From a checkpoint of a small contrastive image-text model.
Training: soap at rate 0.0029, 11900 steps, batches of 256.
Data: trained on photos of plants and fungi (iNaturalist), 45211 training examples.
Rows from block 9 of the image encoder, named by matrix and row number. Rows with one number belong to one neuron. Each number is 128 + 32 x the weight over its row's rms, rounded and kept within 0 to 255. All counts start at 0. Numbers have three digits each. After the name is the row's rms in percent of the matrix's.
# fc1: MLP up (encoder.blocks.9.mlp.fc1.weight, 1024x256), inputs 0-85
# fc2: MLP down (encoder.blocks.9.mlp.fc2.weight, 256x1024, transposed), outputs 0-85
fc1.228 099:150103138120178127123160080145114188167134132151120113144103137100092121110158138125151149125167122049113153065157142047163142116192179164095121086120138158202084119141108110097090124123161100109172108182125090178134118095084112173142212134192110177135166093
fc1.229 102:121090106171073118155142128097114122108194168149098103155139184119133120182123085098115106108088112210106137169148090141132126162133200160179091091129106153095154147146119109179113152108163176117195122130132118107125129093147178109184079113128089173163110111
fc1.230 101:145179158121147121098139203132116164124080079153119088149145186103094105082128108110133155115091084103162099138142136131111181155148135094095111093140130129120130114128150118115160150066208166110119169137145134102149099136156184079139090062121148183077108161
fc1.231 103:113153129144132101150092128121077111155077075104072083127111126139076147149146101153062081112137095149168113161137136112166109161102118112081103132097150155119118125137133127132170114105101146141137160123222146081089124111207104131151142082079084165139146102
fc1.232 099:122059087136167114086093149116127120147159108086172091114144147103152192195181154095141099110105164229128135089152122174112123122137110116150077129119098122119130152100187169144059112115092138060124132108110147166204076090182132113138148071111124111096146097
fc1.233 107:080101114118101174141118109134118124097107150153114067115108152126110138104170093085065110110157134087122096189078113166138125086130133156143170154111138177125105074152151132116136117080122114107102095150110092123151098155174211105143062130146114124101100172
fc1.234 104:136139169139168089127177139135140126096083149175102137133133154131112073051160127106147154161082106132159138148177113143124156134121121160114154055123126098156106144118044106131175103079137133155138127129157145163165076084184117081178142132108155117173169116
fc1.235 103:114126079097132108108129169144132116121154131133114133199168112128123077074062138081068111101111113130090116111136135133167115076104164121119071117097159054119145150077148134116124178163085091160150200171181179142138137114106101132088134097138151103114128134
fc1.236 101:113071080111119150195173109044142139128106181126147146153125100128161123143154161116170099159169106223122154134172141106150074123129154155122127080144087117114083072120132122062146137115112101212101115126160093114171174173159107074144125124121177169093188148
fc1.237 104:105109124116191134140102176087141118161079097132132117106102122110120154128148139083075086092165135134117176113155087101084101150142125153143116094086199086153090113097155106118147166158083107154161103159158129125063145173135119143095150166148084181080141179
fc1.238 100:119127102120166142102101154114171105139121166130079114185110151121101140163131064183104156093117125183147121085094067153121149104133138139137096144175068101175103147123058070137153148120118141087123168128159120142134139109087124118111117145104176140105168122
fc1.239 106:151145120147152129124195186128156160119072178130089105142122069128186147088134100140151107102136134135160194117095179146098164109135146097137113135118133159108179213143141087135172092144118168069129165109141076094121147122154109159135130145147187120118087118
fc1.240 104:139124145075159073142093117139137152114108188088107116094160207077117100167130127135083142096140150191158096103081131188161087078154131104134128142111120147155069164090129110158177094078094108107171085140152124125138170166063133080108098117089173155120112118
fc1.241 099:152134177135133071130151186092137203119156068174124096109093091134106163118145132108129161110153133166150113080097092079130102116125144158212083162158143124127131094077130167164144119136145092092135114134113173152121124104148133112177159133140186114093133126
fc1.242 098:181133154156128085127124109091233077177168124110072136085122133120136199131157106074083122069117129113102175094088126157129115095181132146105141156183123144161154120145133110135137166148099175112165109183094150130147132165157129121149146180091108132213154054
fc1.243 106:137133115185164114182106082141106129107184137143098166153192104110167140123111121163104147100184127139098087093123150079164143079053094160085054120118067159070184113098110086174128157113100073145138128116139114175153153170169154132114142193126182126134144113
fc1.244 098:158122172111037127155121151159067187140165137126182130189070102062088146151149095166134109159105101095079155113182085133128149105079099164115134141114188108122166104110114165124166168113076124194111083080072125137159134119158121139141101179124172107145102080
fc1.245 099:164116103080137114107168123150112115132134102117138170139117092134097100094109125152196105094103106127139161090111125151070108117111156166119099126175139134153149168110150096091176121187108128094160102145115113042168210154070133112182145122124181129135152077
fc1.246 095:120142109152157141170138142081153135141077130099097108104136126144148163153116064154141122124095126132121150138150151102220117214169133129096097196106097103086142141113184090172134137168126164117170112133096138116130098111142099156102121153108092092111100123
fc1.247 101:130127097118087120100090094172088129117188152146095092149127117159104116183153144144062164167122210198103132164109120139096120114098124120140132083137147148154116191082150147148135130097170135129191135118109086140111065067111168118109132135125183154087113093
fc1.248 097:132122130108044134146100113160194089133098123105175100136070070104120164127112095099128125125165108196135137152134150149131123119172125079143151213118142120148147115116163147134142137128197115110094199103095124151103169130150154101137146170157111100064109135
fc1.249 098:139138148078157134122103107124151108149118152119159110118168076138132083123128124113162143133111101144118113137119147078124191143131205143155077192070162187124128119092132117131106154110112102194149185141121078166080171170144148136087114120052187072101140132
fc1.250 099:135153176118134095145127076160138142199136145162179092138173124136157117147155122179119103103109156103129117113185084097193140156090115126112131125117122146111129076101174207148121108168152124148184146132167080130117133086202155092064177127088115151156139093
fc1.251 100:123136164105121128154106144200123102078164122134149123138176143153117095145073093156123148158110121173119095116184196184118161132158087084142069208111120103105125095104128126149205125101139143082128097158131147129190092134114151097149231130139172161075162097
fc1.252 101:119154112098100122114115120121120186142116166074193182129101110118060091159110091120183101113102189067103143140111094101098146116112147101046140171151123122140113116126118152154168110116157114195082152138114116123071185089092118134169130203095172140125039152
fc1.253 100:148113103146087144163124123097166099155117167080169126138131120110151132138028172106133133101116130135170073136135163178112151114115079066153114108108119139136125135115140071135121135098106090160172116156154074162173202119128116159152145140131097095057125156
fc1.254 095:146184116114115059172165094168136128118113159143105109118141177105115129088124112158171090122175126067175117147098143096123145115116154080141132152143118123138099176164129133223180167133111110111074176095167089131146116086152082095079130179118157152105165163
fc1.255 103:141127205136103093117150130140106237105143124108106160111076108126150127158137072151130099117136084200202097120152146102152088133152144177151103136091204124157165154192124113145103158147168123137132127170129117140120107122169105152112156113087162144119144104
fc1.256 101:142138190135111147089158163072109187130139152108155131072078156135094133124118162106078094132103074137115191145101092137111100126139113150066078118119112123153134112171153071147130096160087099107109107087124035146172142090151121155142081138149073153110115166
fc1.257 105:101111125136129126085172121160139129135118158064104118136166125122167084120146172103146172146068093149071143116151130159167121094078146164078104121124137110106104097078125131138156141151110127035146174077167116086147198121129132128101182159141146108164160126
fc1.258 095:087143095150089082125154138211093139101167083171091121157102129146089080124103103120140146124124205144128112166156096083092167099101125151080136112148139069124137079148130072144143125175110131141068106120120145140126082102086156123119073153110183161155103094
fc1.259 099:134107118152206143094108065124128142170112131129040124081139136157160126144071102112108103126155151068117143194114149122140105099123114164101113072126122108107106116129132125092191126127146151152182148185183130112134143148143134081079089088142172127108127170
fc1.260 095:197109120180158080065101170101103186095154193111080144208143152128114130132134114120071140076120133114066150165154114102150168115153146152123105090064134151139112146145150174156137111156152134091153140058155140114082141140141141156120131174165074128119140127
fc1.261 099:148096146134160117168078125070107109069154128123064153109160194171133105149157119131122142125150136123195131104159110104131155103123081197104174154097111097127129137100118107110184158108133061142144123121139143141101124075114096159173159167066114111083168108
fc1.262 099:103120135137105123157221159159140078073161125183110152123109093076113093136169141123103086177128185156110162239087092194145117171058086129098106126174085082135118092112118134106142134124097162146152167160158115147172071115125153109152085120136176124093149121
fc1.263 102:098137099089180087121140117185136156144103160125167176107135076158111115142172138133140141151170113087149123122106127129088106163098117147179155124126077114155084198144133082104159116084122129150145123139124125107151134184130118096106110094146081113152168206
fc1.264 099:144142100121104088130130162159074164139123108082139105135097102095174150123225033079121091135115157093140102089088186114078142103156127204123118105065166138122134101120089113136138114109134139094116123149144149099126170112126115118111101112128138142146127122
fc1.265 102:098162128129071110128120133114099122100072109136187184141111138187165154177129105072112104182113156156121103170090149108144131041125100134115098117141159128152101125177166105177106058165172067144089116146126066159129124110119154142121107150124070133106077133
fc1.266 096:134061150144146125164140161106089116140124067077125090134060080143101150176118110138128101138129098148136132143131171097087104071096210193110093172174126172158155144157146090118167150082220148113076113156103093109087176100156162129117132139141119114163164155
fc1.267 099:129167141127053116149096112104167129167117104083151175192119133091137066137179163128096111079140100148151127143171085157128173145147103149155109150111120080114163131147125110138127114123136077042145115111145177144141115106130039169088163148060090151110147110
fc1.268 104:167128099172098109129133202082091196111186137141111135166082108158152156189088072147110109178147138090133084119141100176127159123132094163189124124120131142143149108186134148141196121099150110144172116098155176078211159168113133152161096104092145100115125175
fc1.269 098:108143085114076124137199076171114105067120138067217140177154135082087167198134118152110112115172151125154131057122161087140160153157205135125152048111209075108134090144166150154101134127182148099103199151135128193130190122194138120082127187100087097085136149
fc1.270 100:122126146214119145097082169189187147156105071058162118082146130095157095170111085152149142175137077130126156132136124133176098103152192130167122073138114100101108106200061091155110146101125081120180160113053112147097115113138164146081127152187142181087144105
fc1.271 101:131145188084168113132117148125106123136178172112147115149086153093122195068079075126176112087153130145100110137083108153170195116094094125096135088127140147107134098161129072107091088098130096129113128134161158108123168161113105122113125095118104103097146156
fc1.272 097:169151132162096075088187141151141194199128126140135116108165101105130167175158103076125170109157155080138100104122145090129116146106137144124116127065115157087053124143118069065103117073058207115143138166197117159119146084098085090135150112115131119152127170
fc1.273 110:207136102090154115144140094145119131123101077077107096153124125119162102143158107134099066130106056108136184124104148128122174177086170159106094113149155118145157154147158160109158166136128145107131124129080162101150153146099092129110137111102193133120126085
fc1.274 097:134216114072154180113132141122112166176154061158057174115139194139138176111094143095066175104158143100169133062123124103151138116128138150120148108106090173161118148173104136090129103145107134169100123114138104094118078130112181104112112154087171116156137130
fc1.275 102:124080140201111101153145117142117140122103051162141132151153104149155093120175132140138082084152141151155121125109167189142081144130093162130105118153150139102191111111162100112153147103142170205156077148156120076138134125094134116190109197122190182133130111
fc1.276 098:149123090156127135122146121122142073153144157152113138080104104157088147136160133131147151139123081091119157119129141123139125173106117112152117122117142139148138087092159146096118108120139211193094082118171140095083180087157124098117120153089110111102135126
fc1.277 097:134134135159147167087120107137143129121107159137140117107156137136077141119140102058079105101151141141086147191125077085141152114088122152107188171115184106130070156140130170136125111183126105133097151154136113156137141048131070097158094093125110160084140102
fc1.278 099:089113163168151159144075098160166096071149155050111104143154133068108138131132100108190196152135136127152075073078129085170123136160137094177077181142150133108094171095170097072106127094068102136164126159093122125138045170143162162104186157155115194079116138
fc1.279 094:138140182162177121162146134154125124175127126104062135142120084159117126090152092123116128081164152122130107190147105117165120198144115078101098165117147146140115084103117106160130152150068130143103150139200074097106144147123124126146124156120125194124135076
fc1.280 096:159167116139121152109158151183150043111130125143099091095104102144181141160100144198142065124123151122180105171146176140107159140162073090092091114105159177184041076132143109104188129119090119153120101176176105105127138099092152109200070152096096120071143131
fc1.281 098:142146164094155196151128112128130166159134121094125084128079136117162061110133039114093100120179122102093130157119138115172136106117147121168116085157125144111142085096074088118112085100104117146109158081042080194102113127184200167133121062137129079122140118
fc1.282 101:107153163083122101080174143133107166106130136154148072136160157139110093194190101105105173156133095115095128116114106158158142181096100086178103080162124115141062134072144122142150120131139149158123116116166100145094173102120153120121083110142175225093183169
fc1.283 104:114103143084203135151119168214126093093189084169139115139100142156114109133128082158132074070152143133123151105123099077166102131110115156083122176108154094051122131120114056109078125220131152161114152143134152112105128134151193092169169108150131122190129156
fc1.284 094:167087155135156106139104158120038109136104158085105150077103149166119095079119178125103102159180126172091078094110118069142127120159138100073114122145130110088123083135131087151109096112156143093097126144170148114207104111146138161101136099073187120103163105
fc1.285 099:121123066129093114160104163108130106162103136141103149141092160099113120146186154105181144118091092138108095091094079115131150098115129159132094128122147089184126109086137137099126135125129167135097127150159143076099087091118131147181166141095145148119114143
fc1.286 099:131136136165117091082166082147149086152167098138111139125143041146108097104081144144144129176174089096154119131130179105111111104108167156148155161166108170130193181129112118093121090140129190126138059153148136119173129161087162095164131133203132157090101135
fc1.287 100:144113067145117139163150082150076084100133107167160120129109113062114143109157159154092150170160151157089125187141112118083146172203135132059213174038123138157104175099044066166127153133113116119148116151117159121167140086122157168117150097120162123122129132
fc1.288 104:141111183156096161108148183105139132109141112139174192146154078102115110077092127090134089099121122102106137153149115115172100140139085099108102134123110084118124109124142141122145125095149128218086149133119195168133126086162144114119114101114120102141142096
fc1.289 109:158092116148118117118109142118149128155143094125088173123099135105142162150187076171062108138107184100121129156180209150090137161147125215135118141060167135149147167147110096152159140122152157179080087129118175095101229125157132144171111170097155149111146185
fc1.290 099:153144141092107058165194157131165145178104139108126133126100134081124090120109147097108090090094137134105195164126083137147193147102146160116098152082127161128076139174120158150165128112156153110097122109119076113086234161122164105105087147099134165104117088
fc1.291 099:119145088149143117117121180059129091141174145139128124118135094129135079081121074093123141075148123109118175123185138119185184088078140110150129135088143149136146132094134104137122156120156165119156145146129166116124166178107082122088131088152103132092139135
fc1.292 103:101085124100226089103182187108142130135133102181133106103106106093138210109100156046139183107140118132114115104114101159128169077115093173127100129088174117131084150081136099166100115082111119186164100162139106152106125144142119086098156106148108127144117096
fc1.293 101:116141096127152135091132067078082158154128178090225180134170155159113101087118088177150052159119123143131183155136084114128119096142127109139129127147139135149119145139176135135101122130120102054071153126065154086193155131163141161170099121099066110137112100
fc1.294 106:127156076117133096126098067090077091135099128156138123158118180112097098123105132152134083141114119103136180123149152174145143122098061102128166103176109091096185130105120116133108134152100237127105130110111157080122092042138145162108107188111108148137082113
fc1.295 103:160084139147148115120145061124132122098125175143093119128133126140134112167153119124120090134127182152095065100121150111166158093156140153154139095090144166166137155116159185153119090147178089099135153194098154173130148097111155102097095106124124129098155128
fc1.296 105:132128090182123164162162139111137161134153128116143129156087160136120121113161149105137059112094111089204159164158125154117157121124149086135145234163142139130108079108125094186135088097092123119135110145165163170185140124175090203175092070167129128094182139
fc1.297 102:092128183113094113126139170154149146148129109102084168107199112083130104168225120143149144148092110108135191095138092145159166115157114141112182117130178082115171091127118066128133179154121155148157132099116109089116102094075074174165112183138091123173126130
fc1.298 101:146147140093172125072144182133126138173085083062075208131144146077120168099111158169164130147101136142095154140176147071181102140111083129151124124070161130140151096103128095155158193148158105141170116157183126149083101104201100137134121097136155121112122154
fc1.299 097:144109133097122138106071097105124108144161174176114058139125094100106138149116126102107104138144105153120081119139163170141162102107168126151074214156139129148123109121159160103129102099098103108143132112134113147126219173152098119150093120119149142135174114
fc1.300 101:141138188095144082125120132102155182147088148130116198129136133118096121102122093101178095066087151139186106147115130132142130137117120139137154139125088100147134098109160078131153058099117133103142154099148137108196125123085127090135179122134215127149140156
fc1.301 099:149140124158085164171124115103170193114135155127158111189183114149151104120127057168110170113122156161164112146123129160069140181144143154116096134102076119095123108105226104139181183169158137170115114163092176109095120136190153149060162169100127201079166119
fc1.302 100:113130107194098108153122131102100108163128102129148117108123157157190099132132150198183081122184128089066110141119067156120086089104123111142117070109139130137133096167132112059133124116119102112142125115127207177126150145098151154175108112094135160090188079
fc2.228 101:162119177119131087139135170153131110150111119188034085142077153132154173191122141096103166171140140142130179117137091187145126131121133090183139142152154174167151101165156108105144159082114164136140137129141114140136081128119043149120135108149123116071133140
fc2.229 101:093135080108150124184082159162127150150148122138115132134133141153113109102106141151187195185150198129122132191092162173152136137173170100125158126152206113128069106129108093192214121067202058120062170125139077155100136120141144100093116129102160140126102136
fc2.230 105:167159148110113083183117123130137138104114135122086123124116108162098093136096144110149172144077128138170141101124050099193071103092148099106083122078167174081171139084135174124108108122090118147151163073171147086095099113160155062138109107159096101102119166
fc2.231 096:075127112142106142138112141168138122193161164088144167150139162165171134134099163117104134096181135142056095183134115136045079173144153168106050134179118164126149148090113094169092138160105087151047138104120142125185093048160173104152195183166073109126163091
fc2.232 095:149106063160089107160126128140106101151105156060163127135100088104172123155130128134065133150112122128182113111136121118120099155127127073104108152154091122124048154147121158162131152111122153160124130121143081154170189113126126146158069092162144078127152068
fc2.233 111:139107114182070124168140191119139102171142125143113128143181176148149124114084138131069131141119036163107128194112119085087149089144094155084113173155133133101142134114118091152108111147168098125110107075121150120129063188157125106092136062141141092102089158
fc2.234 101:102109171109205161134123114101100083118130108144084112169099137193137132099152118185112147120058162137182122128106127130087148122141162138129202127084126155171086096121130113119121144121078137086104093118125114112147098135117034132152094116151127071188071177
fc2.235 099:069112142109137175181128099147139123126149162135113145169171107118121103119057115180167140146090058040089108118113106094086104166154150042069117096178158137134108098102128156124112166184114158174141169152139121150136121143120121110113109120206099169075175122
fc2.236 099:108178088091187131125093090093065124052131063147138081136141093070062162129139093087120095148118101179098098107125131137076150124145131198076144097122144164145136108162137193148125141140139100106158075121142181094088159103135141105096138157094135152098157143
fc2.237 110:162061151165074140111072092120130144172122097134148099083107101187156131152136122155115144167109154080097158170114139144134129115086119137090079124099152118102115123133078139117117140123202136130130177081111146135176137207141100181087124145153112144113138074
fc2.238 098:110137107144153134090107132162160140118106160128142098101100096130141130165133095127140121114146202070106177134113140096200101097161129076127117113097112171105166130169075163154094111119100165151119134096176100097118091141109189108135122130101213146088099113
fc2.239 098:139187102113116176087097129065142091104150178096143145184150121157142140109101163136096119069143148109114167153138156101110076133100155129105117118142060098135137164094015145122121109114073101108098112078187123084071125092127129217122141125115124158082130121
fc2.240 097:103080181142105099076136119144127130141106113121141109089080136113106116207135099110158149083138095102136176138097102133140114146158082114081122128144108133096121129110157176090117104124085077085147154123109137190091159113132125173064094113128125130048113112
fc2.241 094:105151111064133173148101139146138047037054139095108146113166121126168183191123163126070098084139103141226095135190117106098182149089124145103117102118174163091177147094113110103135120162090068153093137145130116147102110109103120155155167166119078188077106147
fc2.242 097:152135157142082093135106100128095122154125156188127119052124136157113086092102163157113175142094091104149059172145155131098144166070123171108033157142101184152119122157034096088117099101132126132094179161153087125130143081070167114143175134120144157157092095
fc2.243 117:119168059121180141195085130110117141148104180171089071123155105122135130110153109096109181120056151110100069118187116156124154110100189161139092084064140134092145134173099131113148162128103131110076148118158115150112176165138106093106129173135114062118154130
fc2.244 103:172118128118150116101117127145124157104125116106154081098050139178131147091127113155202175119144116121139113138104109090104102122135110099108130131123083206124140106128164085071141080103129140168086144109167150093135116099116165095130119140095107117153122152
fc2.245 107:096133101139102123096106108063099123207149145083164112113059115119104142180095081146093088120135156089063084128160097142188173145098069145110121145081091095109114133066121123141096115129104096180137160138052077112078152122158111158137146124116148149129165100
fc2.246 094:112175093146117135122063113077152083102091137189129156113166111162181109094126171133115160099146117140140117121151153159096100124125092173129148082176138141122162112083098186131133169180102135147154136112135155177109138133132138082096109177172206086169165108
fc2.247 105:113100215130117146150114115115155119107128092147176135120126119166144114146048127129170135188118144154157141135082074135164102080193098069180148169145136114096115149139098150172072121092070155087129092116118120108101108150213156123152127155119112174161108158
fc2.248 098:080150168142153121114100157159178152184152138154091083131134197101118059142057162132120162129083200166148126096113101163160087167090102166102093158134105145124108117071096070073185038078098148114107162126158134139130060141152109110079139179128119156111141127
fc2.249 099:151141135182116107104096152142119163143178171154161079177117154137101140120109083127082066187108112123064122146116097121150131102157097106121150066128078141118111110133094134190160132135164063147163133124128171176061159120098163131170119135177168126144146119
fc2.250 093:193142083098151097120188123132120105105166133082077132107153096130160068092123093168120166184133117120065097113113112177109090157079086125112104077115139103107082128101129163133119156159137076168120123174133131197121139066141132130122114126193113129192145190
fc2.251 102:160121069194131120094055194096138120113155138140164191106109083112119070163175118120127136134133106193078061142117096127088161106115080115116121121123188103139090108114160102092165107115153132101158142090194124172148138113078111090159160119107181171126133143
fc2.252 096:134133101097139144177127135095096128129160084109069161132111155125134135146062142118207151059154120127143082192125184108179129080113148135106126162138095178125128174080125137099135047155045182082119180110117130168170133147099190131105120112176147104143105136
fc2.253 103:173159058117173131054133139151110153149114102118108127093131130125082079067086159081123139119129142121098178140127184075101087120160137144079150121098149107119167157146125158103139112072165155122132119119169074160159151121109110112132107129199123154126144074
fc2.254 092:089169069108130139148142131133087182093101137166125137101165123168124185139135179070117170084161138099112122138153074125127136079141120093077098152106180133120129070066071119132075166167082078178082096137106175112141147119123083096103138141078142120119143178
fc2.255 105:143142101115124142055082105103127196176144091102154198137152095138091129133143116157151089153152097097182121163120127132057109180140153083096142129119170134158141185136108130096148106107128120177132080144202110125139143152163132113159099116152143086138156100
fc2.256 093:159090124136081172122136140095153105135171116115077124125152126154119183089108181188131147156120114081109114142111173147119162116130100138175171147140168134141157120173086136145089177115105126113123096109176130179114174100137157101090144083186131134105107118
fc2.257 108:118096110113153129119157097136141119061107161146155100088122112091093147128129122148132122115128121192063078132116081111108122126165103116137143131131124153097156105096097123116180065101099139093137163147117097035139130084121142157085133129114123151035131130
fc2.258 095:120105088182106167120150133148147096103153094082108148142169090187119088157103100165171099128123119084142103119126064062115225096126126095144184116138091144054146130123155129134136129130109204122107153183141071138135094116163154110170120163114093155173147042
fc2.259 102:173115097102104100106133145112159098173095148116164173092152066089203143144130130106124096147120097110065150140157158120158057090129103151157092183148149082127078128160135111138106121111136112131123136130146153179125144086139161180119145117062168111149072152
fc2.260 091:128149130137070151166126142082112058140118104130074154083196094142153082063139126058122096156140134177068101163178137133160092116098113107125167121158119134147153153168086087150149146123137065126094120112145134122036119144107109123087129114143136061135087162
fc2.261 099:144166045118109140173110128172146144093119169132116130131093075151185132143113130119158139074173059119088135109118103183120103161131117184109131087098161183164139139165129152176169118200161125113111188131141098089114130169160146074175103110108127119135096082
fc2.262 104:143091140109118108142093132166126112125130142153134160205105126132148112097133109120069118118120204155089094169120119134128127112157171099137134166103136116101131092114133121166153139102150120115089194129166148159153141127205119143144114166175127155138112077
fc2.263 103:086188135166168100123077192085082067145154140118182099124096100145119094109126190141112136088186119116151115116142159138150133094118115129108148157166054159143107142109101141127072121132154088110107113115169116123122122169115123115109206142163176107164164171
fc2.264 102:103110115107217106098116120145108101123034121164120122155134118135145070157181078093174117128084082110096157095062129122145088142165137123155113150162148125125114071090116141111145108088131188133104097149147123106058087183082124172122102112182096124098121132
fc2.265 102:072163088163138127134047107172146100098148112190135151154047073115110109149128094095112162093120139138141080119189116067210152062129173149110088089118078126089152175145083147102117134104097176162152117160142120109111160117091161134122174126143164139093122165
fc2.266 093:175193123101138093092100061124110137083136109151069152096118142149186115159144124130089133185141108123109118170145176101124097151123158172156110102161151161108092114130133128120121158110120153142074083085126155144164085159113083105128155133099117145194101133
fc2.267 097:145131128150126122144110139115151130129132117143153140188210120099176141166177119144155110114173151135077072087126119141106128228155083165094141101102241048021070091178107077156137110102108162161113157145133104137161118091142117084079110132067200154098122128
fc2.268 104:134091168076100150144095139190164093117173100162138175101164087117126162112097111061101153165166194140162151041144104112082108118148104141071117157165048123122165119126078137137144175125112126108075127167126140138113176186115084152101090088186116130119143129
fc2.269 101:105108154100108079114110088122156159123129076124074182143148100099176146142119097203138119095138194148082064124156121163120053093058132148148154111069149133120167135149140165084128109123150172146077172107140131114118088183170176116136092059086172094148101105
fc2.270 105:073134097084195102075105145134156139105138125132159110129055092127100108104162111201132107170169172122131092190173160142147142099089194085130175161184142111094118137126147085137099117123133102176151165144105138094077138108117151132094099126144199114106141103
fc2.271 101:099126120149055097109095129079094129155100163134067142113107085140186190141130192125101121090075128110140136064135106047119137182107175091186120071128130189112134091140147147179117147119150134144108113126125152120143133129104109112111194094100096102082112111
fc2.272 098:138182179126165141109091078056166110151069089059102121127119110114099133145144142160147082167103072145137133110131157097151098118094157107136132116149163148110102110141043121100176122100132147154102154105167174162112114119126135137129154071093153145120144119
fc2.273 106:115135140136127137130172117105101172192159167131174169158063042072134154109113131115125074130156063137154096125083090118105132155135156138139110142085084126146182158122111176158148169156082181088080088172122099135129138118081161107107146125154128156131097133
fc2.274 098:114100091136174095150160152184109086129153093128147116099154099127158149091163141177128155139157138121156122093199153169139129130104152109061112116123192141141099075096092105116157118144169141113102124145136085140227065146150133097140131208101125082093149142
fc2.275 100:111128085088121143137159106132108049141117129138135103127072104143131137180053110087087120154113122167119107097156111174163101165142145132217134155128133134072128135158192165047135152096143121106094149148098113184125124066072113126085141149090101119099116111
fc2.276 098:164079136126156108140115067091153117100188151147141054046099131082092151154100129178147128139151127130128107152093155121141117153176142062151103169146107160200085103161121154141151169149150099127097095104091092128052139043126126090120141148112113113147142109
fc2.277 095:123108065113097073112037127096160144186142166106154140124119114143148134121090136113103158150144080140074076114122118126078161104147127121113162117131140078146128126141153129112147121097162150106089150154190118080118153165138121172101156108133169157193103150
fc2.278 101:108157149155113114109117159111112096122155142179089214139091089149101053157123149120122190111141105096082078088159116133149133102128144184135117101097141121160122090103085157155090130118140062087026119104122102137088163119123156113159146091163110138152189102
fc2.279 093:130117160121194062142144160127171090122127188101127130207136106104073168086097120133129204053150139146090091136136146150152140142139119134118167118120133147137095141127185145165142097148123089110091106135123086120091105098121147114098154175190110106137155124
fc2.280 098:128125073042195116106026148126106108157162176084097161120139094114129118177127124168108101178104125143140094110168112099124153053103071093088094138149112122117079191151190153163143143115092083102144182123114135155103129132159169100078149181157094127187126144
fc2.281 096:101102122143181145122129150175123104120108087103099155079151048128107085103086076123173181111163131123131119102090074108163167122149135130106116140117163146081071127066069160148062096107111120107102127171101118129106167160113123152072088136147131129090098082
fc2.282 096:057097119175154153136131106094114147146103142176143127094147101108083140128082110086143126167161130106138154080122178131125144080149056066155111115182147140120131096121160082162132100085077164084138126142157084076108102075186138155099130075137106077092154132
fc2.283 099:141090078085138188184170161079088066146174106091133139098155201123140140095066162111102155204131140110181196070154139101130087134129096098087146150124116132147109099146149166183185111076092122163137100140143120116163144066128092143122097174151152110159159092
fc2.284 096:138169122139180200123172064069109101196109140149134142062137120126129128170123194138090179152145106148120093069080171136129141123139122172170127073109191104136157119120098118124064137051120135118107081130069091134142113095155176127117112138124076170098150148
fc2.285 100:164138136115097103133144123160126111154084129103046112110184138104114082126172112141162158117151114168167124108059046162111112120191135105124104128166125101157150069073099098150129088099071158147139062122158148096097123191126104122168151150147128124178129180
fc2.286 095:147144173198145095162110103137091132087077119057065141169129146166139089179142110112089128127115139124168121091206160106145090164162158125141120117144158097110172109161103123126086057100103116181048075088097141120151103125167151149129136148133161174104170109
fc2.287 102:090153066056124161149149124159154105135145122168081125118136138126181170097067067112167163182160143123127082112113096136093214109095112135126157168096095172096149128167101114087103160100070085098130134050088164133111070100103086161106136118135127154124169141
fc2.288 101:174130182139132095137124140145091174178117173123144132169127134134058112112083110206091148110089176102156109140176036106136116138119158139143081101091160109152142118124130118116123169101139106179097077133105109163142140141136093146088095195107144112141104102
fc2.289 104:149114111130138095115171182115105115147121123176056146188112192150122150083134131126137163128113115142105151126119156123130095165112126117140113120130084131131142122158093176134160112175171121181102094151106037167101182120078122139096116095131115072146128131
fc2.290 097:087156114125128120136130185179128053123142103128086139106088154170144095073081104079061080095105182098156127161100158134180149087064139140079131205121143147163015134054101094168123179115107055151107152057121144099107205154095083128122127139139072131077146121
fc2.291 099:092145128099168188152059103122103117135020133106146112112126094096106079146099132085124057148089130128093159096152068139188130147058082133079101128133078100140085122126137132129181088138121126161083093152144100110091148075166109071122203112211082133119098122
fc2.292 103:131106202158140122142180112133052088140112131148128134134062087157058074091177140143062113117127104111096118134139140131125098180123095147134067096132134129154121145095134092120071097128103152142128133107105091167150148195085081150109154079139123135119138156
fc2.293 105:132123114116140170165078109129135108141115069151199140134185055062164167135104118080150164134136163123096134171134048120108076109149085119173048146141124132115148154108136152142132134124142139167130111165182123151106141107065069103131135066170198124115157099
fc2.294 109:138150107151114091135119130139141164121143142136073140162135095136152116120182153126088146122183097148112210169147166103078113048101087096149060068190115107080074158096162115166166158125089150100104071114136160132087131091163104084119126080178195081166107116
fc2.295 106:151134136138081107151082116142151101092186125103093091167077092179109143117145159095116112147115130109096156120198098121159107067077175189159092142140106181159100079175152118143163125122114128100088184149078099104104083157152179132126162120094142240121134131
fc2.296 112:164133037127105090093089214109207151150152111116145170166114146220143124137134141116103126163150140182141169094119096190145074153085102117092112127105124145074143150048125134150072125123175164093122095071067111159109128114057117107181129111155040119148134176
fc2.297 098:112108144133153166127095108098093155150175170173166117130158097160150107143159131144150185130124114124174097079141108175136088154142157126117104175111167128131164124192129131101156123109147162084099172099104139143117110118130158093169069059138091091139116078
fc2.298 101:134092083062090164118141178143199179137183138086092111121080157102138036116123194126169122152103132096124189107125110092140144132103122104119062132104131172117128135102191125138137112097124143130153141064130114132086153191074096125089153108180102122100117071
fc2.299 102:126131141133132137130078179105126130197121075221128124157096150135107106102092129124126133097173116148189167161145130117115106070086118105116153079114094102158084119081161183122113122098143112110110093096091155165144144207123066129080155125166138147096095174
fc2.300 105:136159103098126128126089123153070114158116086129150129130157086077223138198155150192171114104139162136123106177119143114138106144128142179123128102154178112137136129138118117105145122115078106142098136114149172115137116122171096138099124144160132103119126130
fc2.301 099:150131160103113118122076170147127127101182153134126081213145140178163097114145139162109158128099184156127144169104117117170106142055135086118156116125109173105139134141069187145120087173127117107064127131153108107145116121138145169071110107136149122102112119
fc2.302 098:169100126151150119089117131127125123117104087109163129189137103169172124151194159111153142194137152107159074131077140132130079156168085115183115127071166105168141143155130083126117112124107063090177122215109068156069186148151146171108114100149161112124131134